A small CTC audio transcriber, trained from scratch.
Model: 4.55M parameters, waveform 16khz input, arch gmlp, norm rmsnorm, layers 10, width 160.
Training: 4300 steps, batches of 64.
Data: trained on read English sentences (LibriTTS-R), 15625 training examples.
Rows from block 2, named by matrix and row number. Each number is 128 + 24 x the weight over its row's rms, rounded and kept within 0 to 255. All counts start at 0. After the name is the row's rms in percent of the matrix's.
# v: gMLP up (gate half) (model.blocks.2.mixer.v.weight, 480x160), inputs 0-53
v.123 096 [123 119 118 139 133 121 155 124 112 106 143 117 100 127 114 154  81 168  97 159 116 151 143 149 145 133 127 147  98 157 152 122 150 131 185 122 169 142 122 112 122 112 140 134 147 101 134 118 167 183  92 116 150  88]
v.124 092 [139 160 127 151  84 146  89 138 130 126 103 112  88 146 123 160 127 109 171 103 136 151 119 116 144  88 106  94 148 188 117  97 123 122 145 154 102 116 155 118 105 127 118 129 133  91 149 124 124 126 139 131 133 160]
v.125 078 [142 174 126 125 127  98 177 137 161 140 161 141 141 149 126 115 136 111 151 112 125 116  76 146  97 146 113 127 125 120  68 154 135 120 102  84 137 146 138 171 166 141  99 157 107 130 138 158 177 112 153 188 145 136]
v.126 092 [119 154 106 138  90  73  93 125 141 130 105  91 136 184 149 118 149 125  60 147 102 148 115 115 118 152 158 136 115 109 120 108 142  88 159 128 109 134 148 153 112  96 134 148 155 118 120 127 138 122 152 137 125 128]
v.127 098 [109 130 127 126 127 121 132 129 129 149 148 131 103 126 150 116 102  91 152 122 145 178 146 129  91 132 112 151 147  64 162 156 117 130  90 124 105 194 161 135 121 131 115 147 103 108  96 122 143 100 130  93 119  92]
v.128 122 [104 145 200 123 106 107 114 131 139 116 141 110 117  93 135 116 138 151 140 172 117 112  83  90 115 133 159 151 133  88 107 163  73 124 116 133 111  89 105 142 129 104 149 131 115 145 171 122 104 140 162 122 131 141]
v.129 094 [109 102  98 125  77 135 112 132 158 114 127 166  94 135  99 124 125 128 120 146  99 131 144 143  97 110 150 110 122 133 146 153 169 125  51 127 138 141 133 156 133 136 142 151 142 135 164 172 155 125 122 160 102 111]
v.130 107 [ 83 111 142 147 147 113 166 117 118  74 142 133 108 141 151  99 122  83 119 118 124 189 115 113 151 139 169 129 115 148 138 160 152 114 166 150 110 135  63 157 154  81  91  85 135  98 166 130 124 125 114 145 131 104]
v.131 100 [127 143 133 130 174  95 141 100 121  94 162 132  72  95 126 138 167 140 135 161  95 161 131 139 138 137 143 132  92 108 113 129 166 159 117 132 120 113 116 115  97 156 168 156  86 116 168 159 117 106 141 183 151 119]
v.132 105 [124 104  79 146 114 113 120 113 114 129 125  66 141 128 122  72  95 125 126 145 119 121 128 127  99  95 118 127 133 152 120 129 130 159 116  87 137 165 131 162 148 109 133 175 142  92 115 130 147 117 136 158 131 145]
v.133 086 [160 122 138 134 143 134 103 120 128 114 120  65 114 101 116  67 106 117 121 182 120 102 109 107  87 149 121 116  92 118 177 102 124 106 127 175 142 150 119  76  56 145 168 151  89 155 163 127 150 113 139 133 148 107]
v.134 111 [142 116  84  90 120 126  98 107 134 125 118 158 106  95 150 148 110 150 118 130 117 106 119 136 167 169 123  96  99 128 125 170  93  85 156  98 115 174 159 112 106 159 128 125  88 129 134 117 111 110 138 163 110 185]
v.135 104 [120 149 118 143  93 142 138 119 108 108 120 101 133  69 125 131 162 102 169 190 151 112  95 184 101 111 107 149 113 177 132 161 140 101 115 133 117 114 109 153 120 131 157 128 146 149 135 118  97 149 155  91  98 144]
v.136 128 [120 134 114 154  93 129  73 141 143  86 114 101  97 117  84 108  95 113 144 125 142 151 153 137  97 170 108 133 100  92 175 109 115 124 149 124 115 140 117  94  98 133 123 112 107 107 124 127 102 168  94 161 121 158]
v.137 119 [ 99 171 107 106 148 128 144 147 114 154 123 122 128 110 124 114 101 149 159 114 158 126 145 121 149 155 100 128 153  85 122 135 144 137 162 118 137 136 136 116 129 139 124 140 131 152 120  93  94 122 133 138 116 137]
v.138 114 [113  95  99 144 110 138 109 109 139 117 148 125 151 150 109  78 109 137 130 179 142 164 137 156 110 136 158 131  96  73 133 136 162 130 140 136 100 111 109 137 150  69 118 125 111 136 134 193 169 110  97 137 108 127]
v.139 078 [103 149 125 120 158 108 145 122 140 117 194 113 151 140  89 120 157 105  97 135  93 109 113 113 117 100 143 131 135  83  89 122 141 109 102 109 121 124  90 134 160 114  83 117  98 168  98 130 118 176  77 141 113 142]
v.140 100 [107 145 140 112 134 167 133 152 148 144 146 133 106 160 138 120 155 158 132  91 101 127 148 146 118 121 113 109 113 168 109 151 152 153  92 137 112 125 109 126  92 138 130 178 192 148 158  85 116  83 126 130 128  86]
v.141 094 [166  99 112 138  97 128 159 127  78 105 106 136 145 143 137 121 145 110 157 108 131 125 125 145  66  91 103 112 145 225 136 129 119 139 126 122  98 117 151 155 114 110 148 149 153 144  92 115 130 156  80 113 100 122]
v.142 101 [132 132 144 128 124 148 125 136  69 130 110 131 119 118 111 142  99 134  97 126 154 152  89 140  85  80 164 128 141 104 145 128 115 130 131 152 115 138 123 117 156 151 137  77 125 172 116 132  50 121 131 154 119 163]
v.143 083 [116 108 107 144 101 112 126 101  84 118  87 125 116 103 125 116 138 132 145 156 103 137 107 118 153  99 162  88 119 127  71  90  88 118 105 103 128 120 127 105 135  84 157 113 134 142 135 110  81 127  94 150 130 108]
v.144 093 [150 167 139 158 100 143 123 157 134 135 131 147 171 169 126 111 111 116 114 142 182 127 146 145 149 111  47 145 142 113 110 126 108 118 114 134 128 129 138 103 157 139 119 100 136 137 132 123 157 133 155 117 136 154]
v.145 093 [ 75 124 126 137 150 120 130 171 154 159 125 126 145 165 124 135 121  94 141 105 110  44 137  99 147  84 156 142 164  94 129 103 116 123 140 120 138 114 122 122 110 155 143 134 119 136 130 145 136 137  96 126 129 131]
v.146 103 [117 118 147 131 141 135 153 132 124 138 164  72 133 126 111 140 173 144 124 152 129 121 147 132  84 147 111 106 154  97 116  74 147 160 158 130 156 126 130 173 144  77 132 109 100 159 124 142 139 180  92 142 122 127]
v.147 110 [113 142 119 123 129 108  47 112 123  93 109 142 107 111 107 110 121  98 156 143 107 171 120 127 111 166 100 105 170 125 144 196 105 125 137 128 108 140 124  86 120 107 129 123 102 148 133 101 146 120 119 140 147  99]
v.148 109 [ 97 164 127 145 129 150 132 135 123 102 120 106 129 108 147 164 144 103 143 141 129 143 145 172 102  51 139 123 137 107 138 128 157 170 132 131 164 135 107 164 105 117  99 128 129 101 174  95 104 109 104  98  86 124]
v.149 082 [134 126 157 133 126  98  93 136 123 132 118 117 111 135  99 117 137 140 134 107 145 112 114 147 102 121 153  97 111 143 128 163 156  97 143  95 130  84 126 139 134 129 130 150 142 150 127 135 149 136 132  89 158 142]
v.150 093 [143 127  85 110 146 125 136 137 119  91 125 115 116 183 111  97 117 167 123  92 135 137 119 107 125 119 135 119 127 104 154 133 162 145 123 116 153 128 117 166  94 119 143 136 110 122  80 138 104 121  96 104 115 148]
v.151 090 [140 137 107 162 133 109 137 145 130 120 107 132  98  99 151 159 110 160 109 111 140 150 125 123 170 119 111 109 123 124 137 121 148 112 144 160 150 113 144 116  98 149 145 137 153 159 122 118 109 126 107 156 137 130]
v.152 084 [107 152 140 119 108 112 123 130  87 126  96 116 128 123 131 141 105 145 109 143 122 104 106 148 100 113 138 129 103 119 140 113 112 139  88  71  79 129 123 134 133 144 125 103 147 143 134 133 126 123 157 127 179  89]
v.153 149 [168 137 115 168 131 200 112 138 126 107 138 118 140  70  88 113 139 152 121 130 141 138 119  91 108  92  96 103 112 150 107 136 107 119 101 122 121 164 148  83 137 125 115 125 133 116 122  91  98  94 147 136  97 100]
v.154 093 [132 128 122 134 159 132 102 119 114 188  94 130 137 100 130 117 136 143 134 153  96 122 125  71 118 116 102 110 113 148 123 170 136 112 139 131 135 140 134 153 112 181 135 139  93 116 146  84 122  95 149 136 120 122]
v.155 096 [126 137 133 126 152 142 123 144 157 159 151 121  98 148 125 121 128 152 139 122  82 134 115  90 126 121 152 128  83 131 125  99 100 130 167 145 165 156 142 115 115 159 104 110  98 119 104 131  87 142 119 132  75 146]
v.156 144 [ 97 133 109 121 132 123 127 136 110 106 144 151 131 142  78 118 121  98 111 122 142 104 127 109 101 119 117 133 124 121 134 139 113 109 117 152 115  92 131 139 157  89 148 108 128 121 111  88  85 151  94 159 109 135]
v.157 101 [ 93 115 131 133 111 137 190 138 119 118 130 154 161 172 100 124 109 158 109 143 138  84 101 142 141 124 134 141 121 143 116  83 123 112 107 122 122 143 101 131 145 149 112 152  99 134 129 162  85  94  89 116 102 116]
v.158 092 [121 129 159 146 110 118 108 120 131 153 122 174 142 116 129 121 120 181  88 107 137 111  59 103 121 162 156 138 134  99 128 135 122 116 150 117 100 156 121  77 133 131 135 143 123 129 137 118 122 168 159 130 140 123]
v.159 083 [ 96 147 117 104  97 170 143 142 123 104 111 161 123 141 128 125 142 119 106 128 116 127 143 114 114 107 164  87  76 105 118 119 176 144  90 156 161 147 120 110 145 154 110 119 108 145 119 147 102 134 140 149 116 125]
v.160 093 [100 167 132 133 132 146 126 126 118 135 149 133  65 142 103 133 142  43 113 117 124 121 125 170 157 110  98 103 164 136 168 123 123 123 121 108  92 149 140 125 116 102 135 127  88 140 127 155 128 125 132  81 160 130]
v.161 095 [119 124  97 104 176 156 213 120 115 121 121  99 148 138 121 104 114 114 134 152 147 125 145 172 128 133 125 133 158 113 103 124 120 173 121 147 147 132 137 166 138 134 113 114 165 160 151 105 205 109 127 115 132 120]
v.162 100 [ 91 111 167 121 126 197 131 119 138 119 106  76 132 132 117 112 163 163 132 121 142 154 190 139 143 140 155 119 109 119 107 112 128 109 116 131 120 131 161 102 109 144 128 113  93 175  96 147 122 103  69 110 130 138]
v.163 102 [166 122  91 123 170 125 128 114 135 151 129 149 114 169 134 116 119  87 109 158 134 167 155 122 168 146 108  98 144 104 131 105 141 166 121 138 109 147 137  91 155  92 129 151 123 141 126 115 168 132 150 184 116 153]
v.164 102 [131 112 133 126 124 126 145 110  71 135 123 157  92 164 167 138 140 163 110  87 146  68 124 124 141 117 100 146 141  89 106 123 117 148 128 159 109 141 164 172 153  96 132 103 144 133 132 124 105 128 109 106 125 131]
v.165 098 [ 95 138 160 128 102 131  95 119 120 131 138 114 132 170 139 146 113  71 115 144 150  87 138 109 116  95 111 142 138 175 166  88 123 123 114 158 110 121 133 130 131 127 126 159 152  99 153 137 145 155 115  96 102 136]
v.166 101 [150 105  87 143 123 139 128 106 132  78 144 158 108 127 158  87 148 129 141 163  88 113 101 158 108 147  84 177 144 146 147 156 123 100 141 124 113 103 140 123  91 110 112 103 161  75 152 180 137 126 156 114 124 112]
v.167 095 [134 119 131 143 129  92 107 112 107 108 150 130 177 119 140  78 158 154 147 134 151 116 115 128 140 137 133 116  88 105 104 128 124 158 142 179 153 152  95 143  98 132 108 139  79 121 141 122 136  82 140 127 145 119]
v.168 110 [131 118 131 132 146 155 174 123 131 104 113 117 134 141 129 111 145 144 140 150 157 115 144 169 145 151  97 117 106 109 132  98 120 133 153 135 144 104  80  94 149 104  95 104 122 110 210 162 146 159 157 145 126 141]
v.169 076 [ 91  79  85 132 138  99 128 132 144 141 170 103 178 137 142  71 116 106 143 121 102 117 133 122  79 134 118  89  96 111  97 112 128 120 119 144 117  84 136 132  76 125 113 128 144  95  91 133 133 160 110 115  89  56]
v.170 108 [113 144 157 126 126 120 105 160 151 121 152 117 118 119 123  98  84 165 135 114 117 168 115 116  87 123 154 142 112 149 138 137 127 128 144 135 178 145 150 125 125 104 139 126 138 142 110 154 118 179  87 113 155 126]
v.171 085 [112 123 126 130 119 171 129 145 116 125 135  99 128 127 126 112 140 156 169 175 117 107 176 211  94 118 166 144 134 158 157 142 125 119 156 158 143 119  91 138 106 107 142 124 128 172 118 151 148 125 126 152 104 133]
v.172 100 [142 136 158  69 143  94 137 126 125 125  85 151 124 105 149 123 118 110  99 104 137 116 144 201 125 111  87 105 182 129  79  98 105 125 108  97 141 132 140 121 125 135 155 157 156 114 153 138 117 154 114 142 131 145]
v.173 104 [130 109 113 153  95 110 127 142 166 105 142  70 100 131 128 147 142 117 127 150 157 106  96 134 103 146 129 123 127 126 173 144 137 117 133 114 147 157 121 117 166 165 141 148  91 199 120 130 161 122 143 170 134 147]
v.174 098 [200 134 126 151 139 133  97 153 123 135 132 132 150 143  87 143 123 101 148  98 154 112 144 152  89 146 113 120  73 173 165 176 162  67  98 135  94 106 144 117  96 151 130 149 141 159 147 120 146 111 111 112  91 146]
v.175 092 [168 108 137 135 199 128 124 131 121 157 159 132 127  84  99 166  85  98 142 127  87 104  83 126 157 113 131 135 136 101 144 151  89 148 128 109 129 105 138 155 130 135 119 139 137 175 111 119  95 114 150 136 120 143]
v.176 113 [145 120 123 132 126 142 138 122 140 108 137 117  94  70 127 142 151  62 115 164 110 151 141 144 160 161 138 111 147 122 102 145 115 161 117 127 138  73 106 123  99 102 126 186 152 142  87 196 140  97  96 143 138 171]
v.177 090 [152 135 118 148 141  78 147  88 129 109 116  98 117 107 150 119 138 115  97 131  85 133 110 133 128 113 141 136 121 130 112 137 139 148 145 105 136 119 128 128 129 118 167 123 159 102  96 146 196 131 134 103  78 136]
v.178 101 [130 123 111 145  99 130 118 120 126 124 138 128 132 139 136  99  88 133 111 106 102 134 134 122 137 136 150 189 134  97 177 134 139 190 127 138 123 141 130 170 158 113  89 169 139 118 126 111 130 190 127 102 108  83]
v.179 089 [151 143 124  99 174 140  88 132 141  91 133  94 150 122 104 116 116 146 143 146 144 136 138 166 115 141 126 141  90 130  64 132 131 126 108 105 127 142 185 140 121 175 139 125 111  84 140 119 155 113 124  96 110  66]
v.180 094 [105 134  84 165 128 152 114 129  96 117 121 133  89 159 158 155 150 133 140 104 154 160 148 119 111 120 159 126 139 126 154 116 111 149 136 156  82 126 140 147 121 108 104  95 115 150 104 159 165 144 142 129 105 143]
v.181 086 [158 176 133 122 127 113 143 175 176 175 126  92 102 111 100 119 135 105 150 133 179 104 128 146 137 131 103  98 149 104 132 115 143 116  88 144 109 162  73  77  81 111 140  85 118 183 145 156 166  86  92 133 136  87]
v.182 116 [165 111  94 152 125 152 132 119 147  99 101  81 107 122 151 126  80 198 132 155 110 164 163 125  85 149  94 121 162 102 140 142 158  87 154 127 118 117  84 107 116 106 116 108 126 134 119 176 101 145 103 134 108 174]
v.183 091 [148 123 100 146 143 107 152 125 133 125 130 109 141 141 141 156 128 139  67 103 151 132 129 138 130 130 119 147 121 159 169 174 128  98  89 137 171 130 121 130 134 146  87  87 123 103  94 136 100 133  95 102 160 194]
v.184 094 [131 103  78  91 105 108 129 123 108 156 123 124 103 136 159 131 116 104  98 147 150 154 146 130 113  76 115 126 109 113 136 142 135 112 133 126 111 133 124 145 115 128 153 142 134 143 146 182 133 148 123 116 125  87]
v.185 112 [112 110 141 133 116 107 120  79 124 157  87 128  82 147 139 131 149 117 103 151 131  91 114 136 146 115 125 147 117 159  60 107 133 163 127 176 142 118 118 124 122 113 128 152 187 110 156 199 154 106 156 126 130 114]
v.186 111 [118  88  92 130 115 104 101 135 118 113 116 128 177 160 167 138  91 134 130 124 136 109 114 159  81 144 109 156 126 193  88 120 114 123 149 128 116 131 122 129 196 107 165 127 112  90 114 125 143 117 111 162 110 136]
v.187 083 [132 123 111 112 131 178 136 131 140 114 148 123 100 132 104  70 121 146 117 121  95 116 134 143 177 126 148 132 140 100 122 135 131 155 127  96  89 175 132 122 161 130  58 132 127 193 167 178 159 156 111 142 166 128]
v.188 108 [140  96  78 107 156 146 121 123 109 167 165 159  93 145  75 109 163 111 114 115 122 130 123 159 129 159 164 103 137 120 161  93  87  86 142 101 148 118 142 145 120 136 125 126 127  93 132 148 125 153 149 130 176 128]
v.189 106 [110 132 162 115 133 107  93 131 139 134 132 148 129 115 119 149 145 138 105 138 115 101  71 115 135  38 174 140 124 123 128 148 118 164 144 163 186 163 146 159 134  97 161 135 104  91 122 144 127 165 149 124 144 129]
v.190 098 [143 129 152 138 149 130 112 148 111  98 130  90  84 126 161 165 141 132 165  89 151 149 187 109 164 117 134 119  73 125 155 101 150 134  82 161 149 128 141  89 130 143 100 115 117  96 139 157  99 137  87 155 113 121]
v.191 099 [149 134 157 110 115 122 151 147  77 133 126 134 110 145  81 107 112 101 116 105 124 138  94 153 134 168 172 130 106  95 151 134 148  97 115 110 152 124 164 178 138 131 181 128 118 155 108 101 169 126 119 100 118 147]
v.192 099 [157 125 104 172 184 155 133 116 102 123 117 136 110  90 107 131 163 156 144 114 166 114 154 123 115 151 154 127 133 111 156 134 166 149 196 118 111 131 144 119  95 115 133 167 106 123 177  81 127 131 113 133  78 138]
v.193 094 [141 180 134 140 126 127 159 142  68 143 126 115 119 127 149 154 107 148 145 134 130 131 133 202 120 130 128 147 154 111 103 134 143 149 115 102 136 114 111 109 170 151 126 173 112 121 151 149 159 156 162 150 143  93]
v.194 070 [132 153 113 164 126 147 108 130 107  92 125  89 108  99 159  63 125 153 141 103 114 132 128 116 144  86 140 138 107 131 150 144 129 132 115 132 168  95 157 149 124 140 170 154 123 147 101 172  75 125 163 106 155 112]
v.195 115 [101 103 148 131  95 134 127 143  81 122 138 117  83 131 154 127 155 138 133 132 135 149 136 136 107 151 121  99 110 123 124 137 137 136 130 109  76  88 133 105 110 122 150 120 112 115  79 109  82 160  99 133 115 154]
v.196 087 [118 132 110 129 109 138  65 116 155 137  98 143 110 124 105 122 138 150 111  72 151 130 125  92 136 122 142 102  89 100 100 128 152 124 153 146 147 101 108  82 137 126 111 140 119 122 111 116 115 139 163 113  79 140]
v.197 086 [ 86 128 152 162 143 130  91 136 143 123 131 146 181 132 151 128 145 130 112 165 114  91 120 135 141 135 110 147 172 105 132 147 132 123 149  96 134 120 103 137 126 133  75 125 143 130 143 130 141 160  99  77 178 102]
v.198 112 [117 106 132 144 169 126 144 176 158 130 186 122 114  97 150 127  99 153 168 120 112 136 139 137 106 124 155 108 161 105 124  88 137 122 119 138 115 106 176 140 109 151 117 107 176  96  92 144 138 102 143 148 146 104]
v.199 091 [121 115  94 121 135 120 130 116 116 137 174 134 158 175  93 128 116 142 127  97 174 112 169 134 115 124 104 173 117 177 124 150 162 130 142 115 126 139 103 118 151 120 114 102 153 126  91 150 123 149 112 131  94 154]
v.200 097 [117 154 134 153 111 147 100 126 131 166  96 163 153 126 120 100 131 110 150 120 170  85 109 158 156 123  96 108 123 133 120  84 163 145 134 126 107 118  99 139 141 148 116 130 126 123 108 148 163 110 145 160 109 127]
v.201 094 [ 96 149 151 128 121 104 113 142 101 114 105 125 112  82 140 144 175 148 118 108 132 108 156 149 146 101 149 133 158 120 122 130 130 133 119 160 183  94 101 123 132 125 151 107 159 188 118 151 128 137 158 112 135 122]
v.202 122 [113 132 186 117 104 130 128 136 144 147 158 106 149 160 123 149 118 145 101 104 116 150 122 172 146 139 119 113 188 114 115 157 106 156 142 105 134  91 107 136 139  93 181  62 107 141  96 149 171 144 123 113 142 126]
v.203 096 [147 130 196 114 108 111 123 115 129 172 154 107 133 150 147 136 141 112 162 119  89 117 144 151 131  87 123 137  92 127 169 102 159 130 112 143 130 119 105 116 151 152 111 132 137 182 178 104 147 105 132 109  75 141]
v.204 084 [120  92 135 113 133 115 123 111 126 144 158 161  93 152 160 119 134 105 119 175 165 130 111 105 157 147 141 128 146 148 108  84 153 113 106 153 125 110 126 139 135 168 112 173 130 189 150 129 140 135 131 117 117 193]
v.205 099 [155 143 147 141 124 140 125 174 132 103 138 120 101 111 109 110 143 127  89 137 114 137 101 143  92 119 121 128 136  94  91 127 138 153  86 154  94 134 110 136 162  96 124 130 209  74 131 117 109 123 163 140 150 150]
v.206 112 [ 95 156  84 183 128 162 112 163 124 101 159 131 121 122 121 111 162 139 133 135 129 125 133 140 129 125 129  91 132 130 145 128 138 152 121 131 135 137 127 124 102 115 115 113 162 117 138 162 146  91 112 115  71 132]
v.207 100 [159 141 104 133 146 119 148 163 122 137 134 128 118 140  99 132 103  88  95 108 164 150 140 104 106 156  94 157 140 136 150 135 119 153 145 143 140 113 151 153 144 140 140 153 124 137 119 119 135 152 137 120 135 111]
v.208 094 [143 111 116 129 148 131 134  71 124 105 103 133 126 109 147 108 152 122 102 161 149 165  96 121 145 106 129 104 144 117 135 117 108 115 152 127 115 116 105 132 117 119 136 117 147 162 108 145 155 148 104 145 107 149]
v.209 091 [112 115 144  93 109 156 118 132 101 103 143 132 147 116 119 109 123 151 133  97 112 142 112 127 114  87  82 183 104 126 120 131 111 126 161 127 120 109 155 150  73 140 136 140 118  93 129 121 160 139 142 128 128 142]
v.210 115 [ 82  97 158 147  94 131 116  99 144 140 121 134 156 137 117 142 126 129 154 120 137 143 141 120 107 122 139 119 133 134 177 114 117 138  94 152 130 144 139 150 122 168 125 135 115 113 157  84 117 112  77 118 126 128]
v.211 099 [ 84 162 132 111 178 120 100 114 124 107  71 103 138 148 108 127 157 122 129 146 143 117 117 180 127 161 134 121 151 134 119 121 111 116 144 120 117 122 138 118 114 118 126 196 132 115 132 102 118  95 142 127 155 117]
v.212 091 [129 115  95  98 111 145 134 103 156  87 132 120 100 116 181  86 118  92 146 150 140  64 145 150 136 117  86 105  94 128 149 125 131 120 167 113 116 142 140 128 122 124 140 178 123 153 144 104 137  91 127 169  90 152]
v.213 105 [144 168 127 170 133 127  82 174 123 139 147  90 142 118 125 126 117 114 167 159  90 124 109 102 100 169 132 183  97 141 115 141 128 119 135 123 105  97 152  93 136 161 102 141 139 127 120 114 143 145 148 168  83 117]
v.214 116 [124 151 145 134 117 123 141 145 120 140 111 188 132 179 100 108 166 153 113 129 141 148 105 162 130 113 118  70 151 138  94 116  87 130  97 132 110 119 156 139 133 120 155 136 120 170 103  62  99 102 150 115 124 127]
v.215 110 [143 166 122  99 145 129 107 138 156 118 100 110 124 145 111 100 156 144 156 158 133 116  99 121 122  97 119 141 159  74 160  99 115 118 142 108  88 128 109 160 119 114 114 120 102  91 148 149 105 145 156 138 160 142]
v.216 110 [ 92 105 124 125 139 167 171 115 150 150 131 127 113  93 139 146 139 125 154 112 138 139 153 139 158 127 141 129 119 103 152 131 103 137 118  85 115 139 131 135 112  97 129 111  84 150 130 155 157 118 115 141 131 144]
v.217 085 [164 142  93 181 107 119 113 124 174 140 122 122 112 130 144 124 126 126 107 159 119  96 135 166 125 116 100 142 120 131 122  98 134 120 116 102 145 105 121 140 132 128 143 117 146  91  78 153 145 126 114 154 134 132]
v.218 108 [143 106 120 142  74 104 173 131 102 114  99  67 158 127 167 119 119 121 130 102 153 154  98 164 151 100  89 142 154 149 117  99 128 153 132 158 180  98 139 121 127 176 125  89 108 168 114 101 133 104 136 123 117 147]
v.219 081 [ 86 102 159  88 109 120 164 120 122 137 110  93 120 169 147  98 115 112 103 119 130 112 127  84 109 106 140 117 119 147 106 112 167 122 114 147 132 118 108 148  86 123 120 101 155 144 127 124 152 125 165  64  82 108]
v.220 107 [136  65 139 144 151 139 110 103 143  93 133 130  73 144 151  86 102 138 155 149 149 144 140 125 170 143 154 107 118 101 110 159 133 126 108 125 101 172 143 123 139 138 124 159 121 102 160 137 180 153 166 140 141  96]
v.221 099 [147 112 181 156 133 110 105 164 139 115 139 150 131 104 112 168 126 147 138 136 106 129 108 125  98 127 151 131 180 114 138  83  99  86 141 151 144 134 104 141 143 134 146 109  66 116 106 112 127 120 152 151 142 111]
v.222 110 [104  90 146 123 130 121 143  92 105  91 152  83 136 133 133 133 120 121 146 104 110 128 142 155 121 101 147 135 128 112 117 150  99 145 100 112  71 123 109  89 142  88  89 135 157 140 104 121 127 119 139  98 124 116]
v.223 138 [105 104 112 126 131 175 101 126 148 114 129 143  71 102 126 167 106 106 131 142 104 113 140 104 123 121 138  87 111 156 128 189 160 160 104 114 144 140 109 127 129 109 173 148 126 190 120 138 153 116 123 154 128  94]
v.224 100 [116 127 107 127 132 154 138 155 127 132 105 128 106 159 106 108  91 105 141 127 155 155 158 123 111  91 119 100 116 152 117 157 144 146 123 124 108 115 135 127 142 129 164 110  97 145 109  55 122 173 150 148 107 136]
v.225 119 [100 165 159 116 129 176 132 147 127 130 125 121  86 158 120 117  97 111 147 102 140 113 141 178 124 128 106 144 127  95 103 131 144 102 150  96 117 160  99 146 123  95  91 135  87 114 114 157 142 103  95 140 100 100]
v.226 084 [137 170 114 112 102 106 125 105 169 155 126  94 121 134  94 155 141 130 101 109 140 153 155 162 148 124 120 131 125 171 129 167 128 105 101 139 146  96 164 139 151 109 167 127 145 122 123 126 125 106  95  61 108 166]
v.227 098 [139 125 137 130 116 132 135  98  93 107 135 122 110 111 123 104 143  97  96 132 122  92  91 118 138 141 125 148 161 106 150 185 141 149 114 167 137 159 116  97 149 147 149 134 134 127 107 114 128  93 191 123 162 104]
v.228 082 [171 109 120 110 150 133 148 119 142 138 141 115 110 119 114 164  87  89 128 103 125 155 129  93 161 135  94 134 125 201  76 132 132 126 119 162  94 121 110 118 105 124 116 138  96  91 105 117 133 156 153 114 135 100]
v.229 107 [158 136  95 114 151 157 125 143 108 159 115 153 117 168 136 121 140 104  90 156 138 122 106 138 115 121 112 127 126 110 166 144 150 106 133 127 162  97 130 121 118 120 105 123 168 136 138 138  97 133 123 130 145  94]
v.230 131 [148 149 114 163  86 135 129 120 175 114 146 147 171  79 149 104 160 125 115  92 117 138  79 123 131 121 113 116 143 118  59 145 116 100 135 115 113 109 124  88  92 130 143 128 146 134 141 106  94 160 147 138 134 150]
v.231 096 [ 85  96 153 126 134 113 131 108 117 111 112 108 139 113 183 155 120 155 119 158  95 132 141 131 107  85 130 156 157 137 165 115 121 116 201 119 133 155 107 161 123 130 104 138 171 117 159  98 121  97 117 158 117 111]
v.232 105 [119 120 129 133 130  91 145  87 130  97 110 116 124 126 104  89 144 157 121 115 186 120 135 126 102 116 147 168  96 142  79 112 161 125 118 124 125 154 113 126 147 105 158 118 156 114 116 176 124  85 114 149  80 112]
v.233 076 [123 166 124 157 106 134  99 167 146 129 127  86 102 126 111  99 112 157 104 130 173 155 146 140  93  96 110 155 137 126 137 171 109 151  84 142 136 113 137 136 184 133 158 119 130 168 142 118 140 106 142 133 132 130]
v.234 094 [103  91 157  86 104 113 108  55 141  93 158 158  78  70 105 136 126 149 137 118 172  64 145 168 150 146 142 131 138 121 133 161 141 110 119 134 125 106 107 131 124 130 123 155 124 136 122 178 117 101  74 111  96 102]
v.235 107 [ 94 159 121  88 128 147 147 113 149 132 147 102 149 150 145 125 132  92 143 121  94  90 103 147 105  99 114 120  90 104 116 113  82 150 115 132 140 124 120 154 180 115  91  88 110 107 123 124  78 135 116 125  98 103]
v.236 090 [117 133 107 124 138 118  94 155  78 171 134 116 102 120 109 139 143 110 155 146 134 123 141 132 128 137 155  98 131 140 139 134 126 152 137 146  81 117 110 116  89 148 120 152 118 113  97 124  85 157 117 113 132 165]
v.237 119 [125 135 119 105 156 143 135 125 139 105 125 140  93  95 102  91 134 167 130 125 124 139 124 114 183 148 159 123 112 154 146 141 136 103 133 109 117 162 131 151 119 120  96  95 128 129 113 144 110  93 104 139 161 120]
v.238 083 [ 98 128 175 148 108  96 122  66 154 109 105 141 132 140 113 138 186 147 160 135 136 106  82 121 142 140 130 100 152 119 151 137 127 150 135 135 130 128 135 158 149 111 119 136 136 150 104 156 131 142  80 153 117 100]
v.239 097 [147 172 123  72 154 183 139  93 134 123  82 126 138 101 129 140 109 155 149  83 124 106 102 147 123 122 105 142 118 137 144 107 132  83 131 110  86 135 118 104 140 168  89 136 148 188 133 102 121 135 109  93 123 114]
v.240 072 [131  91 121 133 171  87 111 113 136 132 111 134 127 114 145 151  97 124  91 115  95 141 145 111 139  61 164 149 161 154  73 137 146 103 138  89 119  95 150 156 123 151 145 106 120 120 167 104 135 133 150 153 160 154]
v.241 093 [160 124 105 121 140 151  95 104 147 103 144 147 151 107 135 104 145 154 108 128 151 127 109 119 138 104 117 100 141 119 116  93 133  99 137 137 158 164 106 115 103 117 144 105 125 116 127 119 139 133 136  97 124 101]
v.242 101 [152  99 103 124 115 119 116 149 106 149 126 121 170 115  97 160 115 146 145 147 125 183 155 144 181 109 113 155 102 107 128  92 117 144 113 169 120 111  67 128 110 108 120 111 148 102 120 117 101 132 131 104 109 148]
v.243 110 [182 147 106 114 109 162  98  97 136 124 120 145 171 137 135 135 118 118 155 140 142 146 116 143 138 153 101  72 136 173 169 145 148 112 147 145 107 138 168 116 108 154  81 156 129 133 190  82 140 118 106 120 149 158]
v.244 105 [129 128 140 124 108 139 123 137  88  83 146  72 129 104 111 123 104 133 160 130 118 102 179  91 108  98 155 142  92 188  96 157  83 118 132 125 126 100 121 118 140 147 140 104 160 147 174  94 131 104 133 117 130 170]
v.245 120 [100 138 113 109 106 130  86  94 139 154  73 145 135 138 170 145 123 169 108 140 154 158 137 111 173 142  85 119 121 155 168 126 138 115 185  95 118 134 116 134 172 125  69 128 142 101 140 146 131 180 106 112 137 112]